Weights of a small multi-label image tagger.
Data: trained on regions of photos with short descriptions (Visual Genome), 203450 training examples, 13.7 epochs.
Rows from block 3, named by matrix and row number. Rows with one number belong to one attention dimension. Each number is 128 + 32 x the weight over its row's rms, rounded and kept within 0 to 255. All counts start at 0. After the name is the row's rms in percent of the matrix's.
# v: attention query, key and value (stacked) (model.blocks.3.attn.qkv.weight, 864x320, the v third), inputs 270-319
# proj: attention output (model.blocks.3.attn.proj.weight, 320x288, transposed), outputs 270-319
v.82 109 [152 118 114 166 139 137 133 185 130  96 119 135 100 109 117 126 150  73 115 127 134 155 148 131 153 113  76 141 127 132 147 132 131 166  75 130 140 159  30 117 115 143 129 121  75 174 181 142  68  79]
proj.82 114 [113  64 132 116 131 120 155 145 170 199 127 175 179 135  86 169 108 130 158 141 148  89 164 134 121  67  81 115 128 110 167 142 153 126 144 135  84 145  93 160 110 161  84 100 103 118 114  98  92  70]
v.83 103 [107 154 121 124 138 181 104 120 129 102 114 162 164 131 181 207 116 115 105 159 153 121 146 143 103 105  82 180 156  93 165  65 149 128 107 164 153 157 125 104 111 132 110 163 148  71 197 116 154 115]
proj.83 105 [123 177 134 131 137 166 166 137 143 120 209 129 115 102 111 121  92 124 111  72 120 160 103 103 185 149 150  90  95 137 115 113  83 126 132 125 106 148 147  89 127  77 167 117 141 153  98 109  85 109]
v.84 087 [114 173  94 154 131 143 163 136 179 144  95 167 126 115 151 156 117 107 108 149 119  95  74 144 124 160 100 121 178 128 186 112  86 129 137 159  75 126 124  94 107 120  96 147 152  90 129 101 131 131]
proj.84 083 [140 150 130 123 169  99 117 155 126 152 132  86  69 149 166 143  83 152 113 111 139 155  95  90  97 157 124  91 138 131 102 134 100 102  73 198 161 107  90 167 159 132 116 104 149 139 133  94 143 117]
v.85 085 [ 82  95 126 146  76  92 150 154 191  93 166 132 126 104 189 154 119  93  93 172  98 109 173 104 177 161  88  68 186  92 151 120 153 160 131 100  74 135  61  44  98 115 135 121 109 102 169 167  84 130]
proj.85 086 [153 147 158 124 120 122 146 146 147 154 179  86 129 154 140  75 144 129 114  85 137 150  82 104  64 136 124 108 136 149 146 134  77 164 134  95 120  89 136 146 162 160 146  87 114 162 159  93 151  98]
v.86 099 [134 103  64 132 120 166 147 178  74  96 127  99  69 125 131 114 149 143 127 140 153 175 129  79 155 103 117 168 110 111 130 133 150 126 129 140 135 124  86 163 167 108 145 156  72 120 125 133  96  77]
proj.86 099 [128  69 109 149 101 113 122 128 148 139 115 171 186 101  37 163 126 132 169 166 144  78 162 162  96  83  62 148 157 114 155 136 163 151 168  93 112 147 118 117  86 163  96 118 131 132 101 136 131  77]
v.87 094 [101 160 126 124 159 116  96  79 106  93 162 154 114 149 146  98 139 114 133  67  90 123 183 159 134 107 119 144 104 168 101 105 111 136 162  93 159 106 191 121  92 144 123 172 155 169 153 132 194  58]
proj.87 097 [ 99 149 122 121  99 181 105 102 107 137 132 175 125 111 106 117 139 148  93 135 105  97 168 169 208 120 163 150 106 130  99 108 156  90 128 129  83 181 142 117  92  82 171 150 116  68 100 132  91 161]
v.88 095 [ 97 133 193 134 141 104 108 142 134 142 158 110 105 120  56 124 153 153 128 153 116 158 103 181  70 125 139 152 122 151 116  72 145  78 132  86  80  78 123 124  59 135 125 151 152 129 105  77 194 118]
proj.88 091 [102 208 144 122 158 170 149 132 116 155 137 154 127 175 185  98  68 153  94 114  74 137 166 102 170 150 205 104 100 163  92 116  98  98 109 129 113 134  83 151 124  97 201 143 107 137 128 108 102 162]
v.89 088 [152 118 151 130 138 125 131 108 135 156 123 142 166 132 132  72 141 142 187 164 100 187 178  58 130 161 141 150 140 162  83 183  77 176 148 108 127 170  85 138 153 106 144  77 126 172 135 165 116 132]
proj.89 086 [149  25 134  84  46  72 119 129 123 173  73 149 137 157 114 144 206 147 133 113 159  86 164 125 180 161  80 113 104 132 169 127 168 100 129 105 114 100 147 141 102 166  69  86 130  88 135 128 130 126]
v.90 101 [159 121  73 156 103 179 146 191 103 132  99 125  69 177 187  96 132  83 146 157 143 205 131 138 157  85 140 117 132 139 136 180 144 132 138 148 162 145 149 169 194 128 154 146  51 139 143 109  84  75]
proj.90 100 [144  40 110 144  95  72 139 138 154 150  94 119 192  88  73 166 137 101 172 155 124  98 142 143 138 114  50 147 133 119 148 104 152 136 137 126 134 154 123 111  84 119  81  75 146 118 107 167  99  79]
v.91 101 [135 110 151 190 127 101  95 121 139 168 105 120 203 169 135 171 103  60 134 176  68 162 162  94 157 137  68 171 126 127  81 153  92 113  98 166 126 156  63  64 154 136 100 118 150 134 165 117 127 130]
proj.91 096 [163 118 167  62 112 141 109 117 125 181 119 135  94 119 127 135 175 158  76 119 172 147 100 135 122 138  93  91 118 102 159 128 143 129 176 151  67  83 136 109 125 138  69  76 102 122 153  99 120 157]
v.92 100 [161 132 158 161  97 171  76 146 142 138 118 175 140 154 150 108 130  87 108 146  85 141 182 121  73  89 151 191 175  72 118 164 156 167 131  91 180 105 198 181 122 172 118  81 112 134 150  95 160  87]
proj.92 100 [106 117  65 125 118 177 155  64  92 142 124 130 114 102 120 153 214 128 137 112 169 158 141 114 215 137  89 120 116 167 119 131  99 120  99 141 126 162 146 141 131  71 124 103 174  71  91 145  75  90]
v.93 093 [145 143 140 136  98 148 105  99 129 166 138 157 168  93 138 178 149 116 131 157 134 121 101 167 147  94 127 114 134 158 159  88 130 115 170 148 152 146  77  96 150 225 144 141 159  65 142 108  89 125]
proj.93 096 [167 192 165 106 182 170 150  95 142 118 134  73 115 122 138  89 142  92 121  77 136 206  61 105 103 152 158 102 108 135  91 141  96 139 167 160 150  97 140  67 154  50 138 121 125 178 145 147  80 122]
v.94 103 [156 162 112  51 174 157 149 114 150 158  89 158 125 103 161 132 146 166 111 108 128 115  27 160 114 118 138 134 112 122 120 175 167 151 144 134 193 139 111 122 185 182 140 141 138 105 153  84 194 124]
proj.94 103 [147 144 112 165 168 140 138 160 132  79 120 165  86 125 141 122  98  72 122 102 150 114 102  73 191 168 146 116 111 101  67 117 115  85  60 221 185 147 175 137 103  86 135 146 175 147  89 150  87 123]
v.95 093 [185  88 119 124  96 132 100 134 197 144 101 130 177 121 134  79 133  85 144 131 100 106 217  66 166 125 147 131 141  82 122 134  81 139 143  78 130 102 138 101  50 128  87  96 117 166 144 146 156 164]
proj.95 091 [104  74 149 113  65 110  83 120 133 187 130 118 110 110 117 139 156 186  92 132 135 129 148 183 107 103  82 141 114 163 155 119 161 128 142  94  74 109 104 137 131 184  99 126 113 111 186 100 153 151]
v.96 094 [110 143 147 192  78 102  84 147 118  82  75 100  93 142 108 150 106 158 131 170 115 141 128 131 100  71 124  92  92 141 115 153 111 184 112 182 143 122 116 179  46 117 143 133 166 117  89 116 166 166]
proj.96 091 [ 45 159 151 163 118 106  91 168 150 210 139 197 125 135  75 139 118 185 150 141 104 102 138 178  95 110  65  77 157 141  69 169 150 107 174 119  88  97 120 181  89  88 153 196 166 166 135  81  89 103]
v.97 092 [150 172 167 150 193 174 189  72 151 120 114 101 147  95  64 124 108 139 112 134 142  66 140  88  91 136  94  99 120 159  71 165  77  90 127 152  83 163 145 150  97 165 105 163 158  96 120 113 166 136]
proj.97 089 [132 127 133 125 130  95 133 144 132 114 140 172 200  75 108 171 126 109 112 133 162  97 128 137 179 141 151 153 135 139 115 130 124 154 114  88 113 130 166 145 102  88 174 167 128 164 135 113 136 110]
v.98 099 [164 107 133  58 122 175 120 102 190 108 128 116 195 114 119  66 133 132 154 144 103 106 132 147 161 149 153  89 111 119 149 143 200 116  91  77 140 105 160 101 207 140 121 118  85 132  95 153 103 137]
proj.98 096 [129 159 140  84 100 135 137 172 137 157  96 128 146 157 146 119 117 143 100  87 116 121 195  66 143  61 206 182 129  74 130 116 127 141 107 153 108 117 130  99 125 167 199 127 106  92 139 156 101 167]
v.99 100 [ 94 127 111 122 128 138 199 160  60 162 162 111  99  80 124 181 107 125 144  99 115 118 157 130 154  87  55 139 174 156 147 146 102 159 146 167 116 155 116 146 109 122  74 182 154 124 146 103 148 119]
proj.99 104 [203  95  94  96 112  78 135 110 139  47 183 129 151 119 104  78 151  84 127 123 107 102  95 140 140 190 116 160 132 141 104 121 125  89  92 116  93  92 115 165 134 140  88 148 101 162 110 125 167 127]
v.100 106 [124 111 112 144 149 118  99 142  84 134 155 101  95  74  85 153 130 116 143 155 133 129 179 116  46 146  82  77 126 166 121 101 134 160 156 161  80 162 100 184 100 141 152 120 169 162  76 102 125 134]
proj.100 108 [211 141 105 104 130 104 118 100 102 115 187 141 185 187  93  93  86 127 129 176 132  95 125 143 140 174 165 159 153 122 121  95 126 138 102 158  96 133 143 184 120 124 140 164 138  98 102  93 139  79]
v.101 108 [164  64 112 152 112 113  68 160 117 127 127 177 145 117 146 111  95 112  83  96 135 172  94 166 155  95  84 124 195 135 166 150 106 179 157 173 121 133 102 133 138  89 135  87 166 121  71 106 107 117]
proj.101 106 [113 150  72 189 152 105 172 133 146 197 166 158 103 185 116  75 108 173 157 124 144 109 185 154  44 100 171 107 132 148  86 120 125 131  94 154 115 184 194 146 168 132 147 181 139 132 166 103 126 108]
v.102 087 [131  94  78 100 147  84  76  82 129 153 149 189 162 157 163 126 126 150  92 104 109 146  69 103 136  91 142 160 144 120 173  80 175 114 166 124 136 145 122 163 148  57 148  72  55 126 122 166 134 155]
proj.102 087 [ 56 113 164 122 129 180 144 115  98 141 100  88  58 131 185 124 137 118  65 160 151 157 115 115  84 118 111  87  98 113 142 146 120 145 112 137 149 161 118  76 140 132  97  88 165  81 116 178 120 183]
v.103 099 [111 113 117 128  69 101 105 175 177 145 146 159  92 145  91 133 139  95 163 137 152 145 122 164 142 125 128 187  69 125  81  75  96 185 156 102 175  91 145 191 109 150 112  94 102 171  87 162 141 154]
proj.103 095 [175 138 138  99  73 118 101 106 162 125 137 101 117 155 123  82 110 108 139 109  84 135 163 137 148 160  77 118  89 123 115 113 166  74 159 120 142  94  36  78 114 189 105 110 140  96 118 183 105 152]
v.104 092 [169 104 164 114  83 142 127  85 121 137 104 145 166 139 154  92 102 105  82  46  85 147 113  51 156 164 101 112 160 152 165 147 107 181 100 153  78  87 102 138 130  74 129 164 113 155 156 111 131 127]
proj.104 095 [142 132  53 129 185 109 137 128  98 141 161 164  97 121 113 107 118 101 180 111 131  97 134 142 101  58 212 166 176 147  95 150 104 118 114 158  93 166 226 200 168 127 135 132 137 141 180  78 117 123]
v.105 096 [ 87  99 122 177  61 119 148 185 125 158 113 147 120 128 177 186 121 149 130 154 121 109 164 128 141 112 111 113 122 151 111 150  89 118 128 132  84 139 115 149 113 100 206 151 154 139 138 113 118 158]
proj.105 096 [ 91 136 151 166 110 159 129 122  97 144 156 137 104 154 121 146 167 181 149 149 115 146  73 167 100 175  60  72 132 166 118 158 174 109 179 165 127 138  82 152 122 118  93 121 149 156  80 136 145  71]
v.106 093 [112 146 101 145  91  62 127 120  75 171 144 158 145 169 173 169 130 111  98  87 115 156 143 159 151 127 147 187 174 128 136 140 117 128 159 157 155  83 153 141 134 136 118 107  92 160 174 193  87 126]
proj.106 090 [109  76 154 137 121 176 128  89  99  77 112 133  57 116 155 109 119 126 107 113 109 143  82 133 110 179  97  86 123 172 163 125 146 118 132 145 161 140 106  87 117 146  55  93 140 145 128 126 141 145]
v.107 104 [ 73 118 102 152  80  84  84 121 159 152 106 197  94 152 187 159 111 146  92 115 186 118 114 161 116 138 114 124 167 134 162 127  84 120 152 160 121 126 168 168 185 134 158 159 127 140 157 137 146  97]
proj.107 102 [166 181  91 153 132 128 146 135  91  92 111 102  88 169 156  39 144 107 130 133  72 108 157 102 117 148 143 150  86 158 109 103 164 118  76 125 152 169  87 112 145 189  74 115 111 115 160 152 124 134]
v.108 099 [126 117 133 161  81 129  88 199 107 139 106  95 104 134 135 109 112 169 120 121  75 123 155  84 100 184  90 133  62 169 150 123  99 121  84 163 153 134 141 188 107 109 192 148  99 207  94 125 107 152]
proj.108 096 [130 149 150 166 168 116  74 125 129 170 159 197  91  90 109 160 118 139 174 152 124 128 142 167 141 100  69 125 176 128  69 148 195  85 175 123  98 103 132 163 115  97 110 154 201 115 177  87 114  94]
v.109 101 [120 113 152 203 104 145  84  91 116 134  91 145  75 137 141 128 130 135 100 155 124  83 183  80  85 125 140  95  87 165 115 175 100 159 143 118 139 170 136 140  66 172 178 167 117  91 120 123 187 131]
proj.109 098 [ 70 149 142 133 123 144 147 112 108 191 147 135 181 102 106 187 127 152 131 130 123  89 102 152 158 154 101 108 115 168  76 161 119 153 182 116 102 161  98 128  97  86 144 150 159 186  88 115 108 111]
v.110 094 [133 131 134 100 142 129 174 105 147 134 118  50 147 172 124 120 145 105 171 150 127 168  83 141 121 147 147  76 123 142 183 124 124 116 113 176 145  96 113 108 127 141  82 143  89 138 122 180 124  91]
proj.110 095 [126 105 142 113 166 125  76 141 117 120  94 156 140  26 105 163 128 112 129  61 173 122 144 129 169  54 196 184 167 115 168 139 152  93 129  83 138 119 144 133 128  96 130 161 145 126 172 124  82 186]
v.111 100 [ 96 160 173 100 154 112 109 109  70 132 117 102 123 124 185 131 118 149  87  84 107  91 179 120 111 123  65 195 188 153 129 182 111  69 174  93 101 161 166 126 155 111 140 168 133  57 205 107 148  96]
proj.111 097 [132  95 115 177 156 157 182 113 129  73 132 115  88  86 156 122 150 118  98 154 122 103  57 124 140 187  90 116 129 173 134 142  94 135  90 116 168 140 147 119 158 123  66  89  98 180 117 106 216 111]
v.112 103 [139 142 187 111 139 143 149  82 173 154 162  88 159 162  90 104 105 110 133 150 117  76 125 146 156  92 179 121 125 101 127 152  89 138 142 124 175 117 121 104 167 131 144 177  56  75 111 152 150  78]
proj.112 104 [113 141 120 157 125 137 159 143 168 158  91  86 173  77 149 181 155 134 115  98 175 122 149 102 154  92 111 149 106 109 104 129 144 101 143  85 167 129  89  38 160 123 153 121 134 160 130 173 152 161]
v.113 099 [150 162 136 141 153 159 190  91 110 133 168 117 192 112 108 122 118 139 106  95 128 159 119 138 156 129  64 101 209 102 177 134 141 156 126 153  91 104  86  86 133  79  58  81  91 128 132 150  63 133]
proj.113 101 [111  73 108 117 145 133 111 121 130  84 116 175  70 137 140 108 133 111 105 102 129 127  91 128  89  70 210 136 196  92 152 171 103 113  91 166 122 119 203 129 144 124 138 127 122 124 124 122 142 190]
v.114 091 [149 103 120  76 200 208 136  88 141 165 103 156 141 124 125 158 104  90 123  98 114 125 139 121 121 114 111 170 150 123 135 138  98 126 144 137 129 118 156 140  90  46 136 187  98 138 119 100 140 180]
proj.114 090 [110 104  66 175 141 121 113  92 196  54 161 120 102  95 152 108 151  93 126 197 129 125  87 137 100  98  76 102 157  88 104 127 133 124 130 169 124 118 175 122 155 133  84  78 136 132 164 140 163 156]
v.115 100 [141 136 140  64  73 152  87 142 113 175  87 143 131 142 164 109 160  60 104  96 117 163  64 161 120 189  65 167 145 166 170 108 113 135 112 137 115 142 144 104 176 133  75 133 142 109 130 165  90 154]
proj.115 100 [179 142  85 210 122 142 119 100 165 127 156  96 150 140  92 119 110 183 168 129 179 131 181 140 102 133 172 122 156 142 157  59 143 151 145 124 181 160 190 159 145 115 110 125  90 110 204  98 143  99]
v.116 103 [133 119 128  92 152 100  77  88 151 151 137 186 174 144 131 110 109  93 121  71 160 121 111 114 132 139 219 152 109 150 118 100 190  90 136  86 141 109 141 115 233 136 123 157  99 147  94 192 123 123]
proj.116 099 [143 160 114  72  89 165 128 114 154 120 105  63 170 173 162 138 155 134 122 143 115 139 157  62 133 129 173 159  83  83 161  56 124 196 123 153 142 169 150 101  85 185 147  86 101  95 135 143  92 128]
v.117 102 [ 65 153 183 122 161 107 125  81 177 153 167 164 131 131 114 166 143  78  89  95 134  86 178 145 122 126 159 194 152 119  74 146 134 155 128  85 138 122 154  92 186 173 103 177  87 101 177 177 149 107]
proj.117 102 [164 119 116  86 109 154 169 114 126  62 100  77 170 102 160 117 142  76 109 124 115 125 117 100 186 170 117 155  72 129 171  85 128 127 103  93 157 140  73  59 136 178 104  77  83 143  56 198 134 174]
v.118 092 [101  82 115 212  56  76 139 166  93 165 141 121 108 168 167 171 102 130 118 138 111 132 136 110  92  96 115 169 149 123 129 165  98 106  92 135 142 133 148 193 163  81 197 114 106 132 173 124 136 201]
proj.118 094 [114 156 117 180 127 144 104 122 140 156 157 131  77 140 106 123 164 163 160 141  92 110 110 154 115 143  55 106 151 163  85 140 212  98 195 143 145 118  94 134 116 122  93 109 141 159 156 136 150  62]
v.119 093 [143 156 129 110  95  76 149 137  82 121 122 104 148 127 157 150 117 108 163 114 158 203  93 169 113 127 107 155  81 134 154 117  97 171 144 120 101 112 102 156 139  96 112 109 140 143 153 192  68  97]
proj.119 089 [240 101 133  67 147 124 133 106  83  99 138 112 124 131 101  85  80  98 132  77 138 117 143 126 165 177 222 185 145 140 154 105 109  89  86 120 154 152 106 141 144 155  97 142 135  94 139 115 139 160]
v.120 098 [126 113 128 115 168 125 165 124 155  79 132 117  85 110  95  97 130  64 147  82 139 112  60 172 162 116  87  97 115 112 148 168 112  94 144 174  74 148 103  84 148 168  60  89 149 150 120  93 125 125]
proj.120 093 [146 162  95 127 134 129 124 150 158 145 136 115 175 160  91 114 115 200 134 119 188 125 159  88 112 151 216 158 113 142 181  63 134 152 119 120 143 104 161 121 114 116 123 164  54 161  98 137 123 116]
v.121 090 [109 110 138 129 141 149 106 138  87 149 148 170 171 135 135 124 101 144 123 110 122 177  89 151 143 126 110 150 169  97 183 137 157 192 150 121 130  88 169 134 102  65 133 108 104 175 129 144 101 133]
proj.121 088 [135 109  60 173 148 139 141  88 156  94 160  97  93 123 136  49 113  79 131 139 114 109 154 120 107 102 127 127 143 100 106 116 132  90  80 152 136 142 134 107 182 177  57 102 151 108 167 161 118 176]
v.122 096 [ 68 130 112 148 167 133 166 129  95 134 115  83 136  84 119 149 123 172 154  92  90 185 180 154 188 108 126  95 156 122 174  73 154 165 115 107 151 110  66 122 128  72  82  72  92 148 107 146 121  79]
proj.122 092 [113  44 115 100 122 112 102 113 157  98 158 145 117 128 130  87 138  74 106 117 128 133 124 148 127 105 119 116 142  85 146 141 110  85  91 113  87  90 146 137 159 121  96 148 159 107  94 176 115 196]
v.123 104 [136 118 109 132  54  73  90 196  75 146 119 104  81  89 168 116 127 151 166 117 161 159 147 152 104 117  80  83 113 150 154 102  97 118 135 159 113 100 111 199  98  90 118  78  96 151 114 175  99 127]
proj.123 102 [ 87 124 131 170 139 144 112 112  76 169 161 130  84 163 109 118 109 153 131 132 158 133 135 146  92 132 126 114 140 193 131 136 153  94 156 122 121 156 122 153 133 134  46 179 161 113 148 118 155  99]
v.124 093 [ 91  87  95 192  53 103 125 153  86 138 116 104  68 142 163 166 116 136 135 151 100 189 151 124 121  74 121 105 114 127 147  68  84 145 173 144 155 158 124 183 109 104 172 133 102 163 115  99 157 132]
proj.124 088 [123 154 173 159  95  89 136 167 116 197 124 118  89 177 114 109 143 178 135 118  97 149  96 193  96 160  42  76 106 167  70 164 166  71 158 141 125 104  48 139 139 132 146 159 164 118 119 112 145  94]
v.125 095 [147 134 134  99 113 192 155  84 160  72 148 140 131 125 132  95  84 114  75  63 135 120  65 122 130 135 127  79 157 127 208 128 120 167 147 183 143 114 110  89 111  70 114 150 144  93 133 120 107 109]
proj.125 092 [142 105  87 148 178  92 155 135 108 107 121 150  89 115 143 111 110 101 133 115 145 105 153 138  80  74 220 158 148 133 132 147  72 114  50  85 120 177 220 170 203 109 140 131 143 122 200  78 164 176]
v.126 100 [126 121 140 146 190 159 159 110  92 159 182 128 132 167 111 188 110  64 131  85 114 107 138 183 120 137 142 191 176 151 103 176 103  98 110 118 124 164 129  90 144 172 107 173 183  72 136 117 167 147]
proj.126 097 [208 130 110 119 113 124 177 112 176  58 139  93 180 134 129  92 154 121 135 145  83  99 123  79 160 215  91 151 109 111 130  83 134 143 100 144 151 107 122  92 117 173 127  83  71 168  75 144 144 109]
v.127 097 [124 120 143 161 132 100 137 166 107 103 133 163 165 178  66 142 114 173 151 191 158  58 167 183 137  63 191 106 103 126 111  95 178 121 126 120 127 159 151  92 159 135 141 165  72 123  92 135 150  94]
proj.127 096 [105 149 202  89  50 130 171 152 157 139  92 105 147 165 159  96 173 126  65  88  67 107 145  83 156 145  99 134  81 105  92 132 155 104 124  99 129  76  78  75 102 185 142 142 127 148  88 190 111 144]
v.128 094 [101  78 101 180 113  92 133 208 104 174  80 110 113 160 115 180 140 133 153 157 139 106 150 190  73 143 130 120 144 146  80 134  93  92  99 114 144 177 113 113 171 147 143 136 176 103 144  94 146 141]
proj.128 094 [166 189 141 169  91 133 151 135 117 146 155 131 150 200 110 103 162 183 147 121  95 106 159 109 138 198  93 120 111 198 111 103 213 136 162 121 151 106 103 134  89 166 129 131 103 155 126 129 137  32]
v.129 095 [ 81 120 185 120  64 145 177  89 125 164 135 109 153 127 137 154 104  53 105 124 116 130 144  71 163 142 112 168 143 151 188 137 130 147 109 102 109  95 106 111  71 126  73  87 114 117 144 187  87  54]
proj.129 096 [190  93 133  85 153 107 152 116  80 111  96 122 114  66 142 132 113  85 120  47 130 141  97 145 157 126 193 164 130 166 156 134 103  84 138  70 157 166 137 128 170 101 132 113 107 141  94 142 137 193]
v.130 100 [127 105 114  76 106 135 169 154 124 125 139 106 211 126 135 130  90 121 115 100 107 174 124 157 163 180  99 121 134 124 193 107 128 122  95 148 112  91  85 152 110 111  96 100 123 190 135 189  31 137]
proj.130 100 [202  91 107 105 160 116  94 110  67 100 149 164  78 146 118 112  98 115 136  91 162 142 154 121 118  72 247 189 193 103 160 142 124  79  96 157 121 135 164 178 165 134 132 146 153  72 173  99 143 150]
v.131 102 [143 140  82 109 135 106 184 152  77 118 142 103 109 135 156 104 148 125 173 127 168 179  86 134 101 141  65 107 101 116 189  64 175 138 139 143  95 136  90 106 124 134  95  84 131 159 109 123 115  88]
proj.131 103 [163 119 162  59 124 130 119 153  51 138 149 152 119 191 109  94  91 138 117  96 132 104 158 105 122 138 242 170 134 143 153 124 115 120  76 136  96 133 169 200 118 143 144 186 107  88 110 111 104 126]
v.132 091 [149 136 122 166  35  80 107 174  99 151 127  66 122 161 147  96 132 144 121 109  82 122 163 107 144 116 110 119 103 113 119 121 131 190  97 167 155 133 169 150  57  96 167 115  74 173 123 152 133 165]
proj.132 091 [ 77 115 158 162 169 117 100 140 103 184 130 194  61  59 122 143 114 130 146  98 114 112 102 197 120  82  59 110 166 166  83 175 164  66 190 101 109 129  95 115 143  82 108 143 189 157 172 104 130 129]
v.133 094 [101 108 111 182 180 110 154 147 121 156 116 170 129 142 135 145 135 137 154  83 110  93 162 130 119 155  76 134 147 131 138 135 109  78 116 134  83 138 104 140 110 155 127 196 202  89 134  88 145 165]
proj.133 093 [162 140  98 145  84 126 178 136 146 100 190 117 142 173  87  88 162 161 114 155  95  87 145 112 131 172 116 121 133 117 100 123 109 141  99 135 134  86 154 172 122 151 116 113  57 154 128  97 185  53]
v.134 115 [143 121  84  92  65  91 176 149  74 165 115  74 159 109 165 123 103 112 126 107 164 176 111 128 131 144   6 117 156 136 186  85 103 166 150 158 107 104  84 124 106  70  79  85 177 162 124 141 110 146]
proj.134 116 [182 111 114 148 147 130 107 121  61 113 176 150  90 165  86 103 116 171 138 108 171 109 143 121  92 135 220 166 192 154 139 136 148  67 118 167 135 131 156 185 141 129 104 169 122 111 147  98 177  93]
v.135 096 [107 106  98 129 155 133 112 163 145  69 146 144 179 140  99 110 145 197 108 154 110 167 157 162 153 133 122  84 131 125 185 106 234  99 106 123 119 141 101 133 149 118 134 119 135 157  81 128  93 130]
proj.135 098 [ 92 123 173  61  30 128 155 158 145 145 105 117 114 194 143 121 139 147  88 110  84 149 128 114 140 104 131  97  99  68 109 171  92 138 108 188 106  69 107 149 105 161 183 131 119  90 104 144  96 151]
v.136 105 [ 91 126 226  76 165 139 129  80 117 178 107  87 157 144 113  91  95  67  97 143  82  63 193 168 131 164 149 155  91 109 102 184  73  91  96 101 146 153 130  81 164 133  89 152  99  86 134 128 157  97]
proj.136 104 [125 115 125 171 200 134 140 101 120  65 118 149 130  41 186 155 167 100 122 161 149 114  86 117 131 132  95 156 168 138 148 118 163 148 115  81 146 171 144  71 160 128  68  98 123 173 134 140 182 126]
v.137 093 [120 120  71 191 125 163 165 154 117  67 157 126 133 179  84 202 131 171  91 144 165  84 115  91 109 132 101  92 224 112 124 114 160 152 110 173 116 170 157 116 136  81 144 148 113  99 131  99 138 156]
proj.137 092 [107 137 134 104  69 116 134 168 147 114  93 140  73 204 119 101 143 139 100 119  73 135 122 116 123 136 127 101 109 102 124 160  99 148 115 163 123  69 147 166  88 135 186  91  98 127 112 113 114 138]
v.138 084 [155  99  99 157  84  74 117 153 176 119 139 159 152 113  98 130 170 134 151 149 133 110 119  91 145  89 197 153 141  80 146 135 185 147 131  80 144  98 112 123 116  86 155  79 116 177 108 187  91 124]
proj.138 082 [ 91 134 175  70 115 142  91 105 104 179  76  89  91 177 182  91 151 135 118 105  91 154  98 131 100 135 104  85  70 135 146 166 158  77 146 153 139 136  46  93 135 151 135 106 152  99  80 183  61 130]
v.139 105 [135  90  95 136  52  78  62 181 104 166 109 137 132 135 158 175 105 131  98 109 107 206 136 113 117 116  98 101 121 156 157  93  96 164 133 156 172  77 145 188 150  67 124 153 155 209 111 149  99 129]
proj.139 111 [171 167 130 155 158  78 119 150 102 156 105 143 101 149 142  76  98  95 159 119  91 146 169 152 101 105 142 153 114 164  79 113 186 104 130 134 118 179 131 180 173 147 136 169 186  69 188 112  94 133]
v.140 105 [150 166 173  97 223 196 136  63 145 133 108 136 160  92  59  82  98 138 166 132 135  81 127 120 119  98 157 103 138 143 105 176 171  65 142 128 138 164 128  92 129 146  76 140 131  63  90 106 147 116]
proj.140 107 [135 129 150  73 129 138 143 141 133 121 113 109 209  94 106 188 137 143 104 130 184  87 123  82 171 140 188 175 125  88 131 130  73 175 100 128 140 131 133 127 108  82 171 140 103 152 101 123 140 129]
v.141 093 [165 102 132  72 146  98  66 152 110 126 143 184 142 171 106  98 133 173 130  94 133 143 111 176 154 174 184 161 112 110 150 104 207 142 127  82 131  99 168 117 163 112 156  98 129  99 114 142 140 149]
proj.141 092 [148 143 141  97  60 146 144 144 187 127 105  81 137 205 140  73 102 129 104  99  76 126 171  82 116 122 134 126  96  96 148  98 109 145 117 146 141  91  98  86 108 212 161 114  91 107 120 156 104 156]
v.142 089 [ 94 148 102 158  72  85 116 133  89 147 117 104 139 143 172 139 130 177 118 175 164 189 142 174 117 145  82  73 146 149 124 120 129 116 123 146 195 151  87 146 137 122 181 100 130 133 175 123 106 152]
proj.142 084 [ 86  83 169 199 135 120 119 114 105 143 100 185 102 119 130 112 134 138 112 104 140 158 118 166 113 137  79  95 133 182 145 165 197  73 154 111 151 140 120 128 154  93 112 166 191 110 182 117 148 109]
v.143 097 [156 112 122 177  56 103 156 181  93 139 111 118 111 130 193 161 113  91 169  83  85 116 120 104  98 122  87 159 140 173 104 157 114 127 152 129  71 158 127 169 111 106 178 125 154 164 157 116 133 175]
proj.143 097 [187 129  94 147 133 143 145  88 118 146 224 123 121 146  80 101 130 154 169 127 118  85 118 133 134 175 113 139 168 149 104 134 150  86 145 170 109 120 106 152 129 145  85 102 111 174 123 100 180  56]
v.144 116 [ 77 116 167 134  79 119 112 164 120  99 106 114  94 164 134 125 124 135 140 180 161  88 135 197  82  96 156  89 122 143 114 124 108 133 137 131 106 143 161 110 145 180 103 172 109 117 141 100 153  85]
proj.144 122 [177 134 118 184 197 124 119  95  96 103 142 116  87 102 148 117 135 166 137  97 140 134 143  87 114 103 158 160 182 122 152 176  92 115  86 152 162 164 182 138 123 105 100  41 122 141 204 178 152 138]
v.145 113 [103 107 103 120  97 106  64 156 126  76 146  99  76 134  79  79 142 166 125 132 212 107 138 190  96  16 176 117  99 113 139 113 118 138 165 173 124 110 130 111 140 140 106  95  48 153 103 145 103 104]
proj.145 115 [173 144 141 141 163 135 141 147 138 101 112 162 105  86 167 160 120 100 188 216  97 173  65 145 169 150  98 105  95 111 132 116 110 114 101 157 138 165 141 132  95 153  62  83  93 129 116 181 135 114]
v.146 094 [107 140 103 147  72 141  73 125 116 165 140 119 179 152 162 136 114  93 147 104 143  95  90 116 182 125 164 152 117 102 191 105 138 117 130  94 133  97 125 174 146 106  94  78 102  66 165 171  81 142]
proj.146 093 [156  86 140  57 148 100 101 151 102 136  73 134 154 119 169 165 136 146 174 154  59 136 131 150 181 147 130  78  99 188  85 165 154  46 184 152 134 163  80 115  99 152  86 139 141 159  90 154  61  92]
v.147 084 [ 76 152 150 117 144 146 114 131 128 159 139  99  89 157 118 154 134 178 139 168 123 117 132 157 114 133 147 111  87 163 158  86 187 116 138 170 125 121 140 125 146 187 133 155 166 142  77 108 145 117]
proj.147 088 [ 68 126 146 161 106 128 134 119 152  87 167 173 122 141 118  90 168 152  86  62 142 131 137 100  57 114 111 113 204  91 153 160 119 172 128 111 119 103 128 114 107  73 143  78 116 173 202 144 186 192]